A small CTC audio transcriber, trained from scratch.
Training: soap at rate 0.0026, batches of 128.
Data: trained on short read English sentences (LibriTTS-R), 26041 training examples.
Rows from block 3 of a small CTC audio transcriber, named by matrix and row number. Rows with one number belong to one neuron. Each number is 128 + 32 x the weight over its row's rms, rounded and kept within 0 to 255. All counts start at 0. Numbers have three digits each.
After each neuron's rows are labels from the 100 clips, of 14976, where the neuron reaches its highest value: "strongest on" is what is common among them. Only what is clearly more common there than usual is listed. The data: short read English sentences (LibriTTS-R).
# fc1: first MLP up (model.blocks.3.ff1.fc1.weight, 1536x256), inputs 148-184
# fc2: first MLP down (model.blocks.3.ff1.fc2.weight, 256x1536, transposed), outputs 148-184

fc1.313:108132089128123149184121109161142133077140116128175131176106089169113095131158133175137134136135102085122072141
fc2.313:151141103105177100081081178119155024148143074150113092175074100206109111069140144098113106126101156100142171097
strongest on: the word "who"

fc1.594:145169142116132151144112105121172112168147149174173100128158100097198100129091131091149177144125125169152133128
fc2.594:136162106108181114115135202106193153108150105139117109093122171102135150130087150147105096175099105070089117188
strongest on: the word "they"

fc1.383:056125082174122166139122168136143165222144068084150161114071089098153138102133138132101182136112112109167149115
fc2.383:096089137107076080107102117069102083093169064135166133092071164153158159097112131107132140129122115160064124124
strongest on: the word "not"

fc1.245:134135155113072138130108128122137141132093149149154115101107109169082127120106108161145110142110149170153090156
fc2.245:125131128130092151096146191112057125102096113122140083093147133131110163119072141129142168092107161105173122146
strongest on: the word "see"; the word "i"

fc1.324:152148105131118142128193159142134147130165150137185165149156178134102104127174130127091131086163097049138109147
fc2.324:178156149110148108140100101089159099146177107162092111102120122099129138149157148090113185128106138136111128159
strongest on: the word "of"; the word "and"

fc1.417:147166117126091123153125140149139073149115169137131109117110105136125114140142118148098118148064092138164196183
fc2.417:191129143203105126162114067196113125123148146088157146122127160138175086113107080132081132143115073075115188094
strongest on: the word "you"; the word "do"; the word "what"

fc1.523:125074126161127068118125118138118140162080200142118139213100133152129123114116080117151099174125090076129141158
fc2.523:129094112110171147172067174048112084151175157111139178103079166170125107150156087171126186139131112150185142168
strongest on: the word "one"

fc1.352:119091099128072119115164095156131148114108200132131141118085092159136060104138114152179165125154131086103095192
fc2.352:124113141111129151100171085118100157146178113114097122106139131129130110165094080143129156106126130123093138078
strongest on: the word "just"; the word "must"

fc1.500:126081188102114114079163109119169177110124186109066096150114138168117092095172107138129158158111039142153109125
fc2.500:109120148116137109185145123176124133161121114154185118104095149117133203106108163132137136126151132137147147141
strongest on: the word "well"

fc1.453:115090111085116059121116146065121133150130112114134115048120078105123124157157115154100178161119085098125177142
fc2.453:127121129167079119116106144063147123114076130145107111084106177113140206158103086126200121169150101087126168106
strongest on: the word "not"

fc1.493:095080117049104120075104160121146143165089166129106147172129145169144101113116111092085122143088132183084139085
fc2.493:122162143167115074112050081136100129169127141094097121107041156122097090098139102110092139151097117181123118155
strongest on: the word "all"

fc1.344:175179096122117098088148150093120094090089105073133163072140160134150099147169174087181125158114116101198157138
fc2.344:148136153193094104100126112159143106144142140118140181167132110047097107108173105065147081172161140095122127173
strongest on: the word "you"

fc1.249:118122108083159180139203112099177115105107107170157157182076128204082162131070114178130138148137134125140133158
fc2.249:072111144159185101116130150195108083128182052094116065154122098096164122162135101081168106153129168145130144158
strongest on: the word "who"; the word "is"

fc1.574:136155163120131150132148102159090151187144159139129142108158153110080161128101123116117132140153054097145162107
fc2.574:079176144134134168169135151129143169173109118154124094094118083115094080149110084086124119089105131168121112110
strongest on: the word "little"; the word "a"

fc1.539:165179162111096053125125167125181143129174123159124122162187197111114114105142188149124179160116126120074104110
fc2.539:125089154104136152135122165118121073132174196129151089142127115108157140109100155188079085111180102127201127098
strongest on: the word "be"

fc1.638:141106152157154144119113131101098146148107144095160222155090161130127143162122144081085143162061143111093137142
fc2.638:114170146080099131098133182180128105135155182137098096138112148125155094116140142128082091120128131111164092118
strongest on: the word "my"; the word "me"

fc1.647:116122106127124147119151117136147124107099079140114137077136149178145199095179085093098128110142127100124135120
fc2.647:117116087091132086170154068147182072098170125191165115083112176140151123114112159149079112108154140112107152141
strongest on: the word "you"; the word "he"

fc1.19:130128114161065095088127119150144103181163186113186118100148113156135083132159109127125149145109147061160154085
fc2.19:142163181180178146086203143161139121222184125112124130131113148100093064172135125139152143141138105139101135127
strongest on: the word "and"

fc1.132:128140083133162123123144128103111087120107136178069125132131165197117141076102143154147149112086067106175143150
fc2.132:143115127134115066114158111113163132149145155113089131159081083197126109164141095061129091141109127088168108149
strongest on: the word "be"

fc1.368:124151117167152112118151203157162102062200155136118112165210133104118094095158216094094136134130114090120066130
fc2.368:119025077167122109096146142138126084081180135162176086084123098092150097124106108172118139126211123111154149079
strongest on: the word "the"

fc1.311:152151140108122132133128118135115150123118150134039153140150107120103182115132085139122161092103206067156112140
fc2.311:102147110137136125118192103158116113084134104145163157134086120112183201079081166127073155075172161126098132122
strongest on: the word "but"; the word "was"

fc1.54:161123088143094098112109148179148101158117138168173111100132095059160104138123137134059038173147125050122185130
fc2.54:161142102086114116134161080165116132093180140127084117122074147149167192140124099162146134097085140117194170093
strongest on: the word "to"

fc1.501:123110072140139171098143111161099029077108123175104120062165134164147161154154152187095166137068130136112078093
fc2.501:117156056192135159120130132180166134131120151140093105152116145079139102160159103092177128174177138172131202118
strongest on: the word "good"

fc1.259:114110153135094115112103081181103122145193071063148115137159181154138084118094106084119152100150123180165106113
fc2.259:155133152098089135115121113127150114122106112092132106133150129120127100169127079126158120135085118065150135082
strongest on: the word "to"

fc1.287:143114147153142166159101117096173168129171142124084108135107142071144110088126174094131150093135127152136145124
fc2.287:177057178127124140105108205127152117153103121155127167101116121161079172089163080148121083164113105154105130162
strongest on: the word "the"

fc1.239:095078089164131135137133197136112131126164171178137141163103090092100128170137145122134105084093144127121165106
fc2.239:061131141109142133095126125132108125177079152105099085177122144122095126145152151098178118144142131194120123135
strongest on: the word "what"

fc1.124:158142101122182129153087095116138119146170110063132143119154146124066142143117137105131094047142167204110139153
fc2.124:111142066151160123049153154096061107117093128078170105129150124183071071094172127122089146169137111109169090139
strongest on: the word "you"

fc1.608:060159159143166125118129127087148148154112110158110156129179073133159117085134122188133088150124153096091175141
fc2.608:157143147138136127111105084125157121101120132122095122135139086139166164176156074150088129104103129159122156185
strongest on: the word "very"

fc1.11:124114096122138088062121167100146146145099059137082093078115149155128132108090123101104090134152089129119108115
fc2.11:143168143101136098164092164135110112169162158139104145178198150157122085083136103087182134163114132141127155127
strongest on: the word "father"

fc1.113:138093134120159105172053139153144161101089130097122155200088072112069186144085088169085136172124101129136127119
fc2.113:175149105106082137121124218146117156175119157110128102183124157126172130159146134101165093146093056103174143130
strongest on: the word "to"; the word "too"

fc1.416:113149117145124192125122113200135116117111144142122130164152105183192140085125151132133118148088125060137136156
fc2.416:189105102135100112154171065150121097110105136120123158059146102096105149160120130133120095170161101111139121117
strongest on: the word "still"

fc1.407:135111092162130144083110132100173118144178162125082117133168080146133156138140108177181056169116124132100158165
fc2.407:137118141107157150107084074065099113112152149136118161115126067163199145151128077125131101104135109161129144165
strongest on: the word "very"

fc1.159:118148171129143098115091147145165138133143116119108121178124103145092161135124098209123093136079152210109083091
fc2.159:118087103156147102120140087131088132120126136121130106117127128174169122098135114130150141156180110154078095187
strongest on: the word "there"

fc1.226:132103133212099151127114102111091083140126208091100122175157156117134196173168156165112144158103109099135123158
fc2.226:139049158113146129079157148128094141173113158118092111166035057164130141129095122116125131098085200160109116162
strongest on: the word "be"; the word "to"

fc1.666:136099092153149183080172117048074139141157119136184138145146157135125134140181106134178139098113128177134142124
fc2.666:124096135112123158138084105082172156114143183048137137113093088036172086127100158147143164115150142136070174146
strongest on: the word "it"

fc1.614:118113113137079136124139141136118204157136205157133129040136089087127136147172133141154157163133129113065157130
fc2.614:096152164123117120167156132061109138100150073128109129161141069112167153120149122149092153090127106135109094109
strongest on: the word "this"; the word "is"; the word "was"

fc1.670:110166112109154155118139076154149134123112159093041107117108182154178088160145129120123183118125178177093120155
fc2.670:112169077110107107086158085110162143118121124127110099125154149050143095132170144102125126109125150113098128115
strongest on: text has "perhaps"

fc1.144:151127136107097157154157152149090123138182185104078190118200101102135131092122112175120159155143201069182106093
fc2.144:125164135094109140134126088087136056128099163078134157190122130133183082126125132077102116125073168065141101081
strongest on: the word "some"

fc1.562:097165128106139128138079165153129127144160090057117144129139146082100126103119117136105149181233139145146136145
fc2.562:134083068082132112105065186121129211128137140130102161121129177116174128143137128169108162134153140136116090021
strongest on: the word "but"

fc1.13:136164167139126111133096118130130121172163082093097117103116072167140139111111095102139146122180129095118106091
fc2.13:150154147120135202116151068175151132176094189145089153132155138146143144103115150146150084088097176148145143155
strongest on: the word "i"

fc1.5:172110179133122122096144072094114088126113161139101161093155162146136134116108150150117118148082150150177106150
fc2.5:187146106147149154112150091127183121147116091145082089148127133163123160133183074164071152114136078073170157155
strongest on: the word "was"; the word "there"; the word "a"

fc1.350:162161156162073123138147135146095204070120125095126092154139114164100114174103150111129078088150141125135174073
fc2.350:111127145118066123082151143141137148095128146149114071143147084116186105117100194070138151022125084146126115094
strongest on: the word "better"

fc1.691:093109129118126133083131120168093096185131140122145091121103123117083125099086165183170111114139083144093129088
fc2.691:150106117132151134134164197157138082087108087148136104174195116157132079118116093141122147129105123166126155150
strongest on: the word "but"

fc1.356:177110091046135176164107068167151112121164091121092107063086100091159077137137128130142153125136142125104091129
fc2.356:114101128103082104111128133073087128083069123136099098201145112117127155152100161125134098140106091127175143097
strongest on: the word "twenty"

fc1.114:153122123130121186182116092129145073183105134149143089114103153106164137105148136163136109086096077103068087114
fc2.114:154116169186113133127132113106167161182182138086123139139159086148095137097151115080178097163126168155073147151
strongest on: the word "of"

fc1.148:134135109172161129072102091096131199101154120075160195124122092159144141133032111168123133102134128111134087142
fc2.148:101180166130124136157120098132097158141146095190128121176201143138105102112168101133097086103093161182202152143
strongest on: voice: male

fc1.338:148159129115103133134102120172094093101144109085100103185130114099099083129140175118160095104139151144127086196
fc2.338:103147104117132113119140160156105131140114089180095084104174125146119170154133133130100088141151083149142078110
strongest on: voice: male

fc1.491:102087094185126118133113144143163091092135132108106128169094170188139096163124086142122178116125111098075170117
fc2.491:165155089183127057188140097115098164158175055134236159101142165146139119101096172116161185078127169139169091135
strongest on: the word "away"

fc1.93:091070113168081128130151150094095091162126138090114167101160102181100057132130097122065148166139145137131129110
fc2.93:187123196163151113140108163132113137153126116114088129160080152147090125117105146130118038123134164126145116166
strongest on: the word "one"; the word "on"

fc1.446:149106125132124137185104102099081121126093103129129158166119144107098114130156127102092099125110125152114129073
fc2.446:147159117164087139141129092111145159101157113100126099157105125147095128152105073050126177149131130159153148114
strongest on: the word "i"

fc1.609:175100165116116138106105087101095064190169181135110098125119112146100081121133167147129103090140129144123079166
fc2.609:059109139167141134101194153108037136066105120150093112133127147143140157158125162110129161136109064111096131195
strongest on: the word "is"; the word "that"

fc1.6:126153100146129104118154151178092083181137123142135114089178113129154158037097147137165128147162174113190138122
fc2.6:110105167157189148062150123187141169146141095153083131102084081097109145136101145163094101076105066119169099133
strongest on: the word "you"

fc1.337:102154086146061154151102100121187132136143132106084161093100160123115131101154118071130177122152103122135115123
fc2.337:080170094098077105086174148093134090117164107127135127135156190134169159135068126126180058164113139166144189161
strongest on: the word "not"; the word "i"

fc1.250:100143070080121110124119139104170124139128153148099093118144100151084185097161134069087139139068095186108131170
fc2.250:171131157124118106100087180127132102087095094122130114164127102068161130167161142080150201140204130120119118180
strongest on: the word "you"

fc1.642:151121124161135133237108148074153175120125163103084224129113102108103102084100121203094160106085107170169119154
fc2.642:140123046091110149111117116153108109115103136150104054102145123163102157139116125110151078123124178115156097110
strongest on: the word "my"

fc1.575:101118185110140105140119084099187163164139157088091132131113095138114118144132168086201131111115056071113153172
fc2.575:161130136096129128124125094101066170129138099135146169087102113128158221117081132169116127146130156086128184166
strongest on: the word "then"

fc1.423:183118147155076140095109104162108140123091144078124125117150097099167122122132173118140129170057194106139125134
fc2.423:142158123128130137108137062166125108126120099101116110137075149135167145112095129085083123107101088140156092122
strongest on: the word "people"

fc1.537:096110110229134187137108142174152180068117135064139184140145095077145171047141084136132129155156103099135156136
fc2.537:158183064113150126078099140107159102116103078152161157197096055096073085105087076145038113094112136184106123130
strongest on: the word "it"; the word "is"

fc1.289:123155145131098062153070193156160162096099036129154131124145185164103106150129098124103158103141152161085125147
fc2.289:123102089144116133153120123199118126084123082106115124112121112087135172189172125066146116139168120133163173164
strongest on: the word "how"; the word "you"

fc1.346:111063159147150110093125143126151119131089143094098112160156105127133131103108061159130090102111148139099149099
fc2.346:109123107103116160139125154151139090118132169110101090085121179039093135105110145131112139120148106097120115085
strongest on: text has "work"

fc1.533:093123121172105100113185132105114129163183116152196157204116148169111136120176073158127136125143097172173132127
fc2.533:155104113164086149198167170192079128104188153148089194147151111150111164083082161135163159076120118149120114101
strongest on: the word "no"

fc1.529:084128102141130189124113093103196100101160126100148117117100152153131175171149103128097134123112135088130098148
fc2.529:135112133134111107170178135143138173156156163063106138115117145104095114128123160094159138173195172152135157177
strongest on: the word "good"

fc1.387:133116120134081121103139136131152162123152164173159129145123160063145081083168191102141103113142128140104108119
fc2.387:160159140092078145134095061126094162130090091075079101141133125171090088105126164098110062090140155147124125104
strongest on: voice: male

fc1.587:132145117132094056136121151080158136160208151104142102070142143095159132132103159126156104157104073169086108072
fc2.587:107132130137146111183145109142133169204158099175144157134133113127087100115100104139134186107140112189077131139
strongest on: the word "she"

fc1.404:140146149080112115119150135171146109098125138080190109138130090135164119056093150131086076102132072159102100173
fc2.404:082146247098076129081150142120125098144154139110125115119067084114165114135110101147139132093085054156177072099
strongest on: the word "take"

fc1.674:121143091140165093134079145152156116153164128132061104129133099176073169155128127124156142130088141124101119153
fc2.674:130121154123137148125126092125159161144099137164122135107174119069132149148103088148092148126133169186159154166
strongest on: the word "very"

fc1.181:113103179085126174115141137127140192156155140120050093062081185091162134143106077167099124106097136144151129183
fc2.181:118112093105118102111132079122152169143147144113081180108132111111144076142157156083133104131094134138136111111
strongest on: text has "perhaps"

fc1.276:101138119148049135092142088195113112145122117113052180112106099166101144187108204109082149142127128102105154112
fc2.276:090157158146123088132117097115113127100180148140154193185121131183160146113104111124166163152151135118100154143
strongest on: the word "i"

fc1.394:041101053066089103148147115141174113087147126127132144145173115117079124148094142114105126116167108177151121123
fc2.394:097152138118128172099094119116159124114154193122159148111144147127172115076126114181146143080138127092125143125
strongest on: the word "he"

fc1.72:134073089051041116089098144156160154141141144147112158072139120099158131133146154107092118145153174122101090126
fc2.72:119098184185119121109123145161160165121168123070114149133099092124076098128107155101114115142058125106145112164
strongest on: the word "a"

fc1.605:082200152163096129149124107116110065122130070111091111111099201122138090087185103167136087145082134143129140109
fc2.605:114086143146120109081127147103152174117143148113125091010151112135173081159119121072122094106142145075113168139
strongest on: the word "there"

fc1.485:116138111162130124052095132129208157138163144059209109114138122138139157099117158120153133113129087166088167120
fc2.485:119189193176168086134094113061158159120144129195141145129114136211031122129117081132122115106100139106114109132
strongest on: voice: male

fc1.665:099172149163120147135142122096118108133125129122076110066124082103137141070120154145187160197097129145195127129
fc2.665:107100134087101102086147118137103073054106105140092164160151127119116113172128171128137140101150174133119149138
strongest on: the word "was"

fc1.546:132120121105101148142166168113163145106151128147107167123089157135157058151112132139132072159075195134109144167
fc2.546:177075156118127151124127149130148105124099139065044174096075154159120150083135195116091162095143150180122126115
strongest on: the word "good"; the word "go"

fc1.430:103116110136155123126146098120140109157173150039165157068197139072133112133090154103104129181109111136148125122
fc2.430:118079087108092136113140132122106137121053140190187131163096146109141131128162079135160157118108125102122152123
strongest on: the word "a"; the word "was"; the word "it"; the word "is"

fc1.317:111084117128151149123108079086100142164151096164147134101119116077098130153135114098157122115114139118081081218
fc2.317:150178138153090151107090090100139175125117174107038129102159128115096096172141124103138094127153144133127174135
strongest on: the word "she"

fc1.547:086145125167124073120114110148106114152205170078070138139218113083172103146116146164102144181093118127077105088
fc2.547:136146095195148119171169161157138089169120124094154149094137112169107122143137151158148122105111105079162144109
strongest on: the word "of"

fc1.207:179134117102116136140147126149097151174139135151195101135139152107097109126114085099154113108183115100094142155
fc2.207:077175130133144143198168117080169141106121149183116092079195130092092108139143090106092102153147161118129177149
strongest on: the word "little"; the word "a"

fc1.130:138156164123100166144083184137175154105069177146094103126156105105055172132055128085134127085134199109177107169
fc2.130:097121152186173114065112160179122160098064083096117133135090086146143125052120130125102122065137108122152180145
strongest on: the word "but"; the word "i"; the word "what"

fc1.558:103061086087127092108091176162156104143088092078110120114142164174081112121129109099091130094194123151167141137
fc2.558:147097177120116127105123130132118162099153166193081138082135105084179072129198094125142110152078139081131164117
strongest on: the word "a"

fc1.422:168179143076143137124191144151148131150120152100114100048175150102161196114127173106124121127099154167094152080
fc2.422:170144139075144087142092150155082126108041150099134105146114232065098165109113119092147098142125149173123168110
strongest on: the word "and"

fc1.584:060136097160191116105062172128107134186169112159125121114190141120131103075138105148081174163088150162175187137
fc2.584:110124104103126129098074088118114147139108151133161033178144113087043157156143134162174136112097152119120110128
strongest on: the word "there"

fc1.177:122144202126086131112080093120130139138114145128077152115144200162132114120161130176109134059109073155075117103
fc2.177:083124115113138137156138128048146116130134074130094093089157081179110194112076124140083116180158162139147113160
strongest on: the word "they"

fc1.294:109115124097133081137131148111137095135136156097168086147119135174141129100142154089057068226178117124117086095
fc2.294:080119128184119124129149146142115092144113097100185117120168129101162180169125173154181188188145132129124061149
strongest on: the word "and"

fc1.410:139079065078103116134099091180131123130134134150121085130131138110082193131146099114084109100143121091170097164
fc2.410:103187091223142121129133135139119158130107126092167101166129099138167156118056112086129114166116152119184060130
strongest on: the word "but"

fc1.305:141139168114173216193127048102156118119159082127112141137127134136114171117139079181184135202157136140145111074
fc2.305:130150146128196148195093118124129167105164127099091094091100153163150123128180137091140105086172132132111084104
strongest on: the word "all"

fc1.552:171145121132100152094091099191166096140124179094092140156147089136174067150164134145069146107143154145102109085
fc2.552:131174085137076136129158192133152098141064121143067128130146134103143092068169097138129088127137095110084091155
strongest on: the word "a"

fc1.25:068152145093108119134084097162125114141186132086085135178103096166150151139140126144073121186117114118080106171
fc2.25:098188113119171096092128152133139116091043093152106081184107114140105125115121110112080097147102110167167150136
strongest on: the word "i"

fc1.517:165148078101181125097126111113100117121154119090096083088153159136138154129114089171171098094160139166074081128
fc2.517:110129171149120080175130170047111134070156130157147164113135079101154099149130141145110136115164066138114113151
strongest on: the word "of"

fc1.353:123204101105166139183125159134154090132129154115168073146113100115108116115150082110117139159183128150078096073
fc2.353:108191121116140105078128162106126099133121134142168113106187089153210171087139159145128117165113142150156108163
strongest on: the word "and"; the word "when"

fc1.184:125075085153143106150092111129109168142157169132084163152171148101133113118142179101139162122077062131183069121
fc2.184:067141129141138157091134125110190149166097176110116138123153115051175108121063083159144147167094069187082128139
strongest on: the word "mrs"; the word "this"; the word "is"

fc1.271:103127170167101096117145129053126117189059129082157146115132123115139164158105067155137147083046118112123170156
fc2.271:140113203137103140125124063118106138134108106118099132140151126128158104099111113103184181154084148132106128114
strongest on: the word "you"

fc1.185:136163158145141156136126133106147136152092170194216105107119127147096073122115084125118168144100079111064114200
fc2.185:066117128161122117142160133130101075108110138117090047131200109131138156098149121154107086130100158156141057113
strongest on: the word "by"; the word "but"

fc1.589:084171126137158100105170096079094138151091111096128157123105070162106127064091115170129121164171086120122145146
fc2.589:149162176115179095129170140114165084120100120156108108131172084114127153148138114108066108203066106098122122072
strongest on: the word "is"

fc1.212:111158127104217087105075182126113162153080069147138177121179142094092122117118147133082097124093087133124104146
fc2.212:178131147089160131084157075189123097141093103163104057149099117149150148114110151089132154101068148135101045165
strongest on: the word "she"

fc1.677:181067131165208142127109036114159116093126160105110096120183162096177157114106071185081128114130147174114140111
fc2.677:120134160082172145105130123139140126160143095145140130172143194134162129140194168119081119098165106076124081114
strongest on: the word "mr"; the word "after"

fc1.545:054099124160141141122127208139122147146171165093087144118158173127105072189156091137155121156085102173183160128
fc2.545:108112120107107131096122129117096205184067199099102115152086171068139143105154211099175121157087162093108112164
strongest on: the word "all"

fc1.549:090073105115123116166092109100167143090136152122102166121125082130102127115164132128103116116057151182096144080
fc2.549:129140179085173102106130175086093098143151135142094173146115060170131131041096184096160102082115150073164169199
strongest on: the word "be"; the word "to"

fc1.692:145123115123151112094137092165125097211097174145169066161084154171067175138088199114116088095086096114157094101
fc2.692:117103209166162159131088072167083103132152096131114134135097060162131131203146054188131109116120131105176100144
strongest on: the word "who"

fc1.700:204096160151124126096175194140165152147133163105125111123155128178153158138169132152100139115067118229130116137
fc2.700:098133154132157132067160133107099125101224086116127145117081161124110119195161123113133133135111088136167082062
strongest on: the word "more"

fc1.183:159116213135097139123179177096146153111098124094106160129115111085114126146198139137081094084133140155172190120
fc2.183:134113187149171079130128159102072087155138134125100165125156171161101087207154148095146122107082098138111081161
strongest on: the word "more"

fc1.590:190136138119120132110116126141123132130140100106130129137147177123105172112113131127163153080142060124148068076
fc2.590:150095113101090130122131155153114115160140149119184127149126144162138130117150159133114107129090175119149096174
strongest on: the word "to"

fc1.470:096129079122165157050155171110147091170114117158117117088148100103114144125146102086145116134101124133133143118
fc2.470:195120086210068135131084088119123076119110163075149157121163192106110133108177167185129152085158141161106144184
strongest on: the word "he"; the word "had"

fc1.636:117114152146100111092114136150143069163176148126095111125177096145096115137133144116070136146183138165136169107
fc2.636:058138165177128114096201073132077185138122096171138104106152101106102129097136139173183120075082174182131132123
strongest on: voice: male

fc1.58:144077108094129096178188072121140115137176168160132123254087149119130158070183152101130206126112122127160123056
fc2.58:127143138182106103167104124174116180136131091143132115057105138158120150107100122098167066125106118196142151156
strongest on: the word "all"

fc1.15:107116163168148168059157137116172151117129105153181145140145090129169144143187123162152204136096133138114128110
fc2.15:141111077146165128135055177164162179067124145082103139132141123107160170218148177113089126131107150119151115128
strongest on: the word "what"

fc1.412:130133106185120141076180105118124136086151129118077211100159116140086088069136121104110189103156126143058132116
fc2.412:105127087090156125139162142081169108130207126127094090131192189132103123115147107104122102176120072153134169114
strongest on: the word "of"

fc1.524:160119174199084107131172157120125159130118094138115088149114129097159160160174137128144125124162193128058164180
fc2.524:171122124107091099117167118100129094131140091119094088119122096118097132128115164099195144153143106158151150111
strongest on: the word "to"