{"hidden_act": "squared_relu", "fused_qkv": true, "dropout": 0.05, "kernel_size": 15, "optimizer": "soap", "learning_rate": 0.0026, "beta1": 0.9, "one_sided": true, "max_grad_norm": 5.0}
Rows from block 3 of a small CTC audio transcriber, named by matrix and row number. Rows with one number belong to one neuron. Each number is 128 + 32 x the weight over its row's rms, rounded and kept within 0 to 255. All counts start at 0. Numbers have three digits each.
Before each neuron's rows are labels from the 100 clips, of 14976, where the neuron reaches its highest value: "top examples" is what is common among them. Only what is clearly more common there than usual is listed. The data: short read English sentences (LibriTTS-R). In brackets: how many of the 100, against the usual share in percent.
# fc1: second MLP up (model.blocks.3.mlp.fc1.weight, 1536x256), inputs 0-127
# fc2: second MLP down (model.blocks.3.mlp.fc2.weight, 256x1536, transposed), outputs 0-127

top examples: text has "hundred" (41 vs 0.3); the word "and" (27 vs 10.4)
fc1.717:174088143151153116104118169158094160138176080080183072148125117110202200103113132106224140154161104082117166129137160142138124104083167136092102089121122106166094196160118147138075166158124134188110109145099121126126129124121141128099142106107112108125145118163121150085162070145107102095161167164159139149169121156054136170085076134113212187129105137115149086179149090132149187101180
fc2.717:098147070152099179154089113131120131096076118100129047108153151176171159175145158128093119094107137104098093152141099146132120166074128113174108093097163067097119069061104195124162117159115156131147128088200123108111092168137157171156158104168066115134161152149070179177183098065140103157087171121086105177089147130146131122126174087152128120099153137135158174138138092158179135074159

top examples: the word "not" (67 vs 6.3); the word "i" (38 vs 18.2)
fc1.87:143158084111163057129138070111071115106099149152127096122120128082125169136189116111068126154178128157119182135111134123197118078130146108154157115105088156161117144141096146105145110142063156159112165149107089096130143107151118106123091142145191135136152170130120078128148112168129153142167117128159166226116164133103105118154133149073081114162162158122151177099055078122163105108089
fc2.87:054076154049165139093120082098137136108071104162131099137121090120097103060068128102126134179104096153181093203123145115156116128154100130114116142077115131165119119089145157163161139115120133131142133130100136134169070148060098066110114113105158093098156149114131142137155182133114111160171109173110114118157127156146142063130117171154047072143114136086125122147094111092055168111116

top examples: the word "like" (85 vs 1.9)
fc1.541:118089125181123169132135097160081153137153201109138131208142129074108156151139166095123114119146176190121147080109143121113110095139184164123168144141081083116119137148157162053102076112083102167164167082162093149166129156160167118106160147156098164180086129083104187178131100106148144142109136186177143117144086114085116065149138142107094130174142104124124128108213118181149141150133
fc2.541:173137134141188064181193160104129134160160096177147113139140104132173130109157104159104126127103086111039113155156054095092119175106054098103170155122165119136114071170120131078161136202126120137144178103087062114107078131169155090053119128066164180160147114123168133083142126121177158145077138134124140087138126172123150142133103085162159114159105100094137105111114137153106079141152

top examples: the word "the" (90 vs 24.9); the word "to" (58 vs 14.6)
fc1.455:121161090191125119143087117157172128116117128121095114104140116130092093134184122140139125115091098135098074124187155115142135116155147153131057078124143156136127105115141121127164169129185104135138156171102124139128178121081108148111092124112195098153202165098154103074153134192113128140135156125135143111118164136061130160132109124170188112127133195134156132115187136167151117128173
fc2.455:110172103093129110136119042145129090121157087128168111094129085155128077114146149153130141133153137163110078138132117129110070129138126101173118133165162080131167095117134093133134128150082108065149123137165121154168154120128104132108193138113132093197095179113076181144153112124075120087149120082127133136099149137159145155150100193173137086125214141099163089161168083153167151117080

top examples: the word "like" (26 vs 1.9)
fc1.649:101105105129122158094121144175135095139152146100182134141126090142099114118126139157156123139159207080126125118163116068142091085132121103181113125131199099104179088128146144136132116126201196149091152021152162138161193147123139073140150111150120163050121136079127139158096129122138138126100090095139105116128095077100103107062130098100104097146086147116189150069081170130168116142096
fc2.649:130182133103161145094188116167107141114094117167205126096133151132154165088121135145076180142160170152136101140171103113040100176105143155104164098155134098170145117189107098085136130167056131104081098124108135063181098065131084149145111131119147085138114099163153105104118170096170140145158144188148097138101130069101108147139097140099118145171138109176113127173183146146128051187120

top examples: the word "like" (85 vs 1.9); the word "a" (28 vs 11.6)
fc1.747:182161180172192080076193112188156141121134139111176110123154148124125139171157136133155176126142152166134152123140149167164163156095105173153147140154188146119121114195111151099138144136136123137123157107141158163167150124161154074093165133149180087130178137131103163175133169144137155197144154126179073176115070120121096118121125157127122095175193150125198185133153198133153144106092
fc2.747:140173133102136105131073081146133139128106157187106151144158107185100130160147135138114147122106143120154159156157124130176137132084107182128121105101150135116162059158102107138143163182072163104087125150086074123125127103148208061131174117116198174143074142136127104126163096120079157112115136169167117120136102195131154178145104141141133100102137106099132085097090145109195118187161

top examples: text has "hundred" (37 vs 0.3); the word "and" (26 vs 10.4)
fc1.21:118130126140166088092146148116148120185205161080197097159084148156173137116159089103170106152104098118109109145099065153119140158088165139127127093125153128123131164185185125073127146201109140169092161172156133145167165114182077136157142161120114109083117161157183182128070138081090156122103112171148164089176182167080142117058123159093115114163100135122144126150103157087118125099147
fc2.21:112142077113158162134166069104158112138153106139166095179133161167093146112129096116100135105137121207081131140111083112108118162154096110135215055141082084153171146069132175157149110130105148142173105125131150090139129162170105138081120094128131149097185136160078183171191054046121118117154109076067105140090136176104101115140179133147166154086120158104137129133115086169183157131112

top examples: the word "not" (35 vs 6.3)
fc1.397:083082113105109113170120082152135167130157169153091137169151097167140054111080173142174151094116130168154099104171104154105107103164150154158063126137135140073131131129172124186115071171133133160192142082114134143179152124142118117133121130101120142122144255159163101138078090133160127105175209142154093163115122087062090154166124132141146157125127144116133178089120144141121159119123
fc2.397:111066110146119147058129085171113129158127137162171123146124113084182147083136107156177159148168120134115116088153128162123130118100156150151127106156059175144122103088138099183151103092115221126175199129161115149111096144077119114170166078155192114106162109116198121114118152129106107058111155073147176174160125132092119105121091144055093125113127115151109110144172128176113082144181

top examples: the word "the" (54 vs 24.9); text has "opened" (27 vs 0.2)
fc1.644:173140145170089113115060133148138196139128151117099109189159125137079112154125127074126161106122138101116145145157158136113183114095103170182104105069150078144112102174094149082152116116113180130153166127123094171087122186188091156090125156137052207158178103121139146153153075089119185152111155148134093114214089163148122164136195163140111092135082113166147114151139170118115091097131
fc2.644:164090199136124140092144159152072157128123131133098156109126112129111117150138096129113109100114105054087078199110153122138113130154071123160105182101152132113158122112140113105128113114125142068165150110149167116142134115153162126108187120169128148131104142085138099119155143157147123130131119100121173069138126154118120103094146092060124103140079119243094145082121131135061156100122

top examples: text has "hundred" (29 vs 0.3)
fc1.185:149093158102178128167126117163112176113145100101110101126097092116122192154143167101187093169139122098128129095084171166124097157202172064099075168144196131181143128182147166124165105123098132117114129104132191147106143092120163165116135066119203116132142088155137175126143069128130112167106139193196095170123181162063112165103129157100124235135086154164111113109079132104176128104141
fc2.185:140066085114119157094165098172146100130101156201144141153120173125181154113154133131091131098149164119155136132134138156126154098124073118074143075151120072130121102123114112122112213107106144151122137168119152137154134137044157103138178102178139145149160179128085117086117107132125104083125166162107118156091129096149145122140124105126115118136101173121144161183128136146128116096170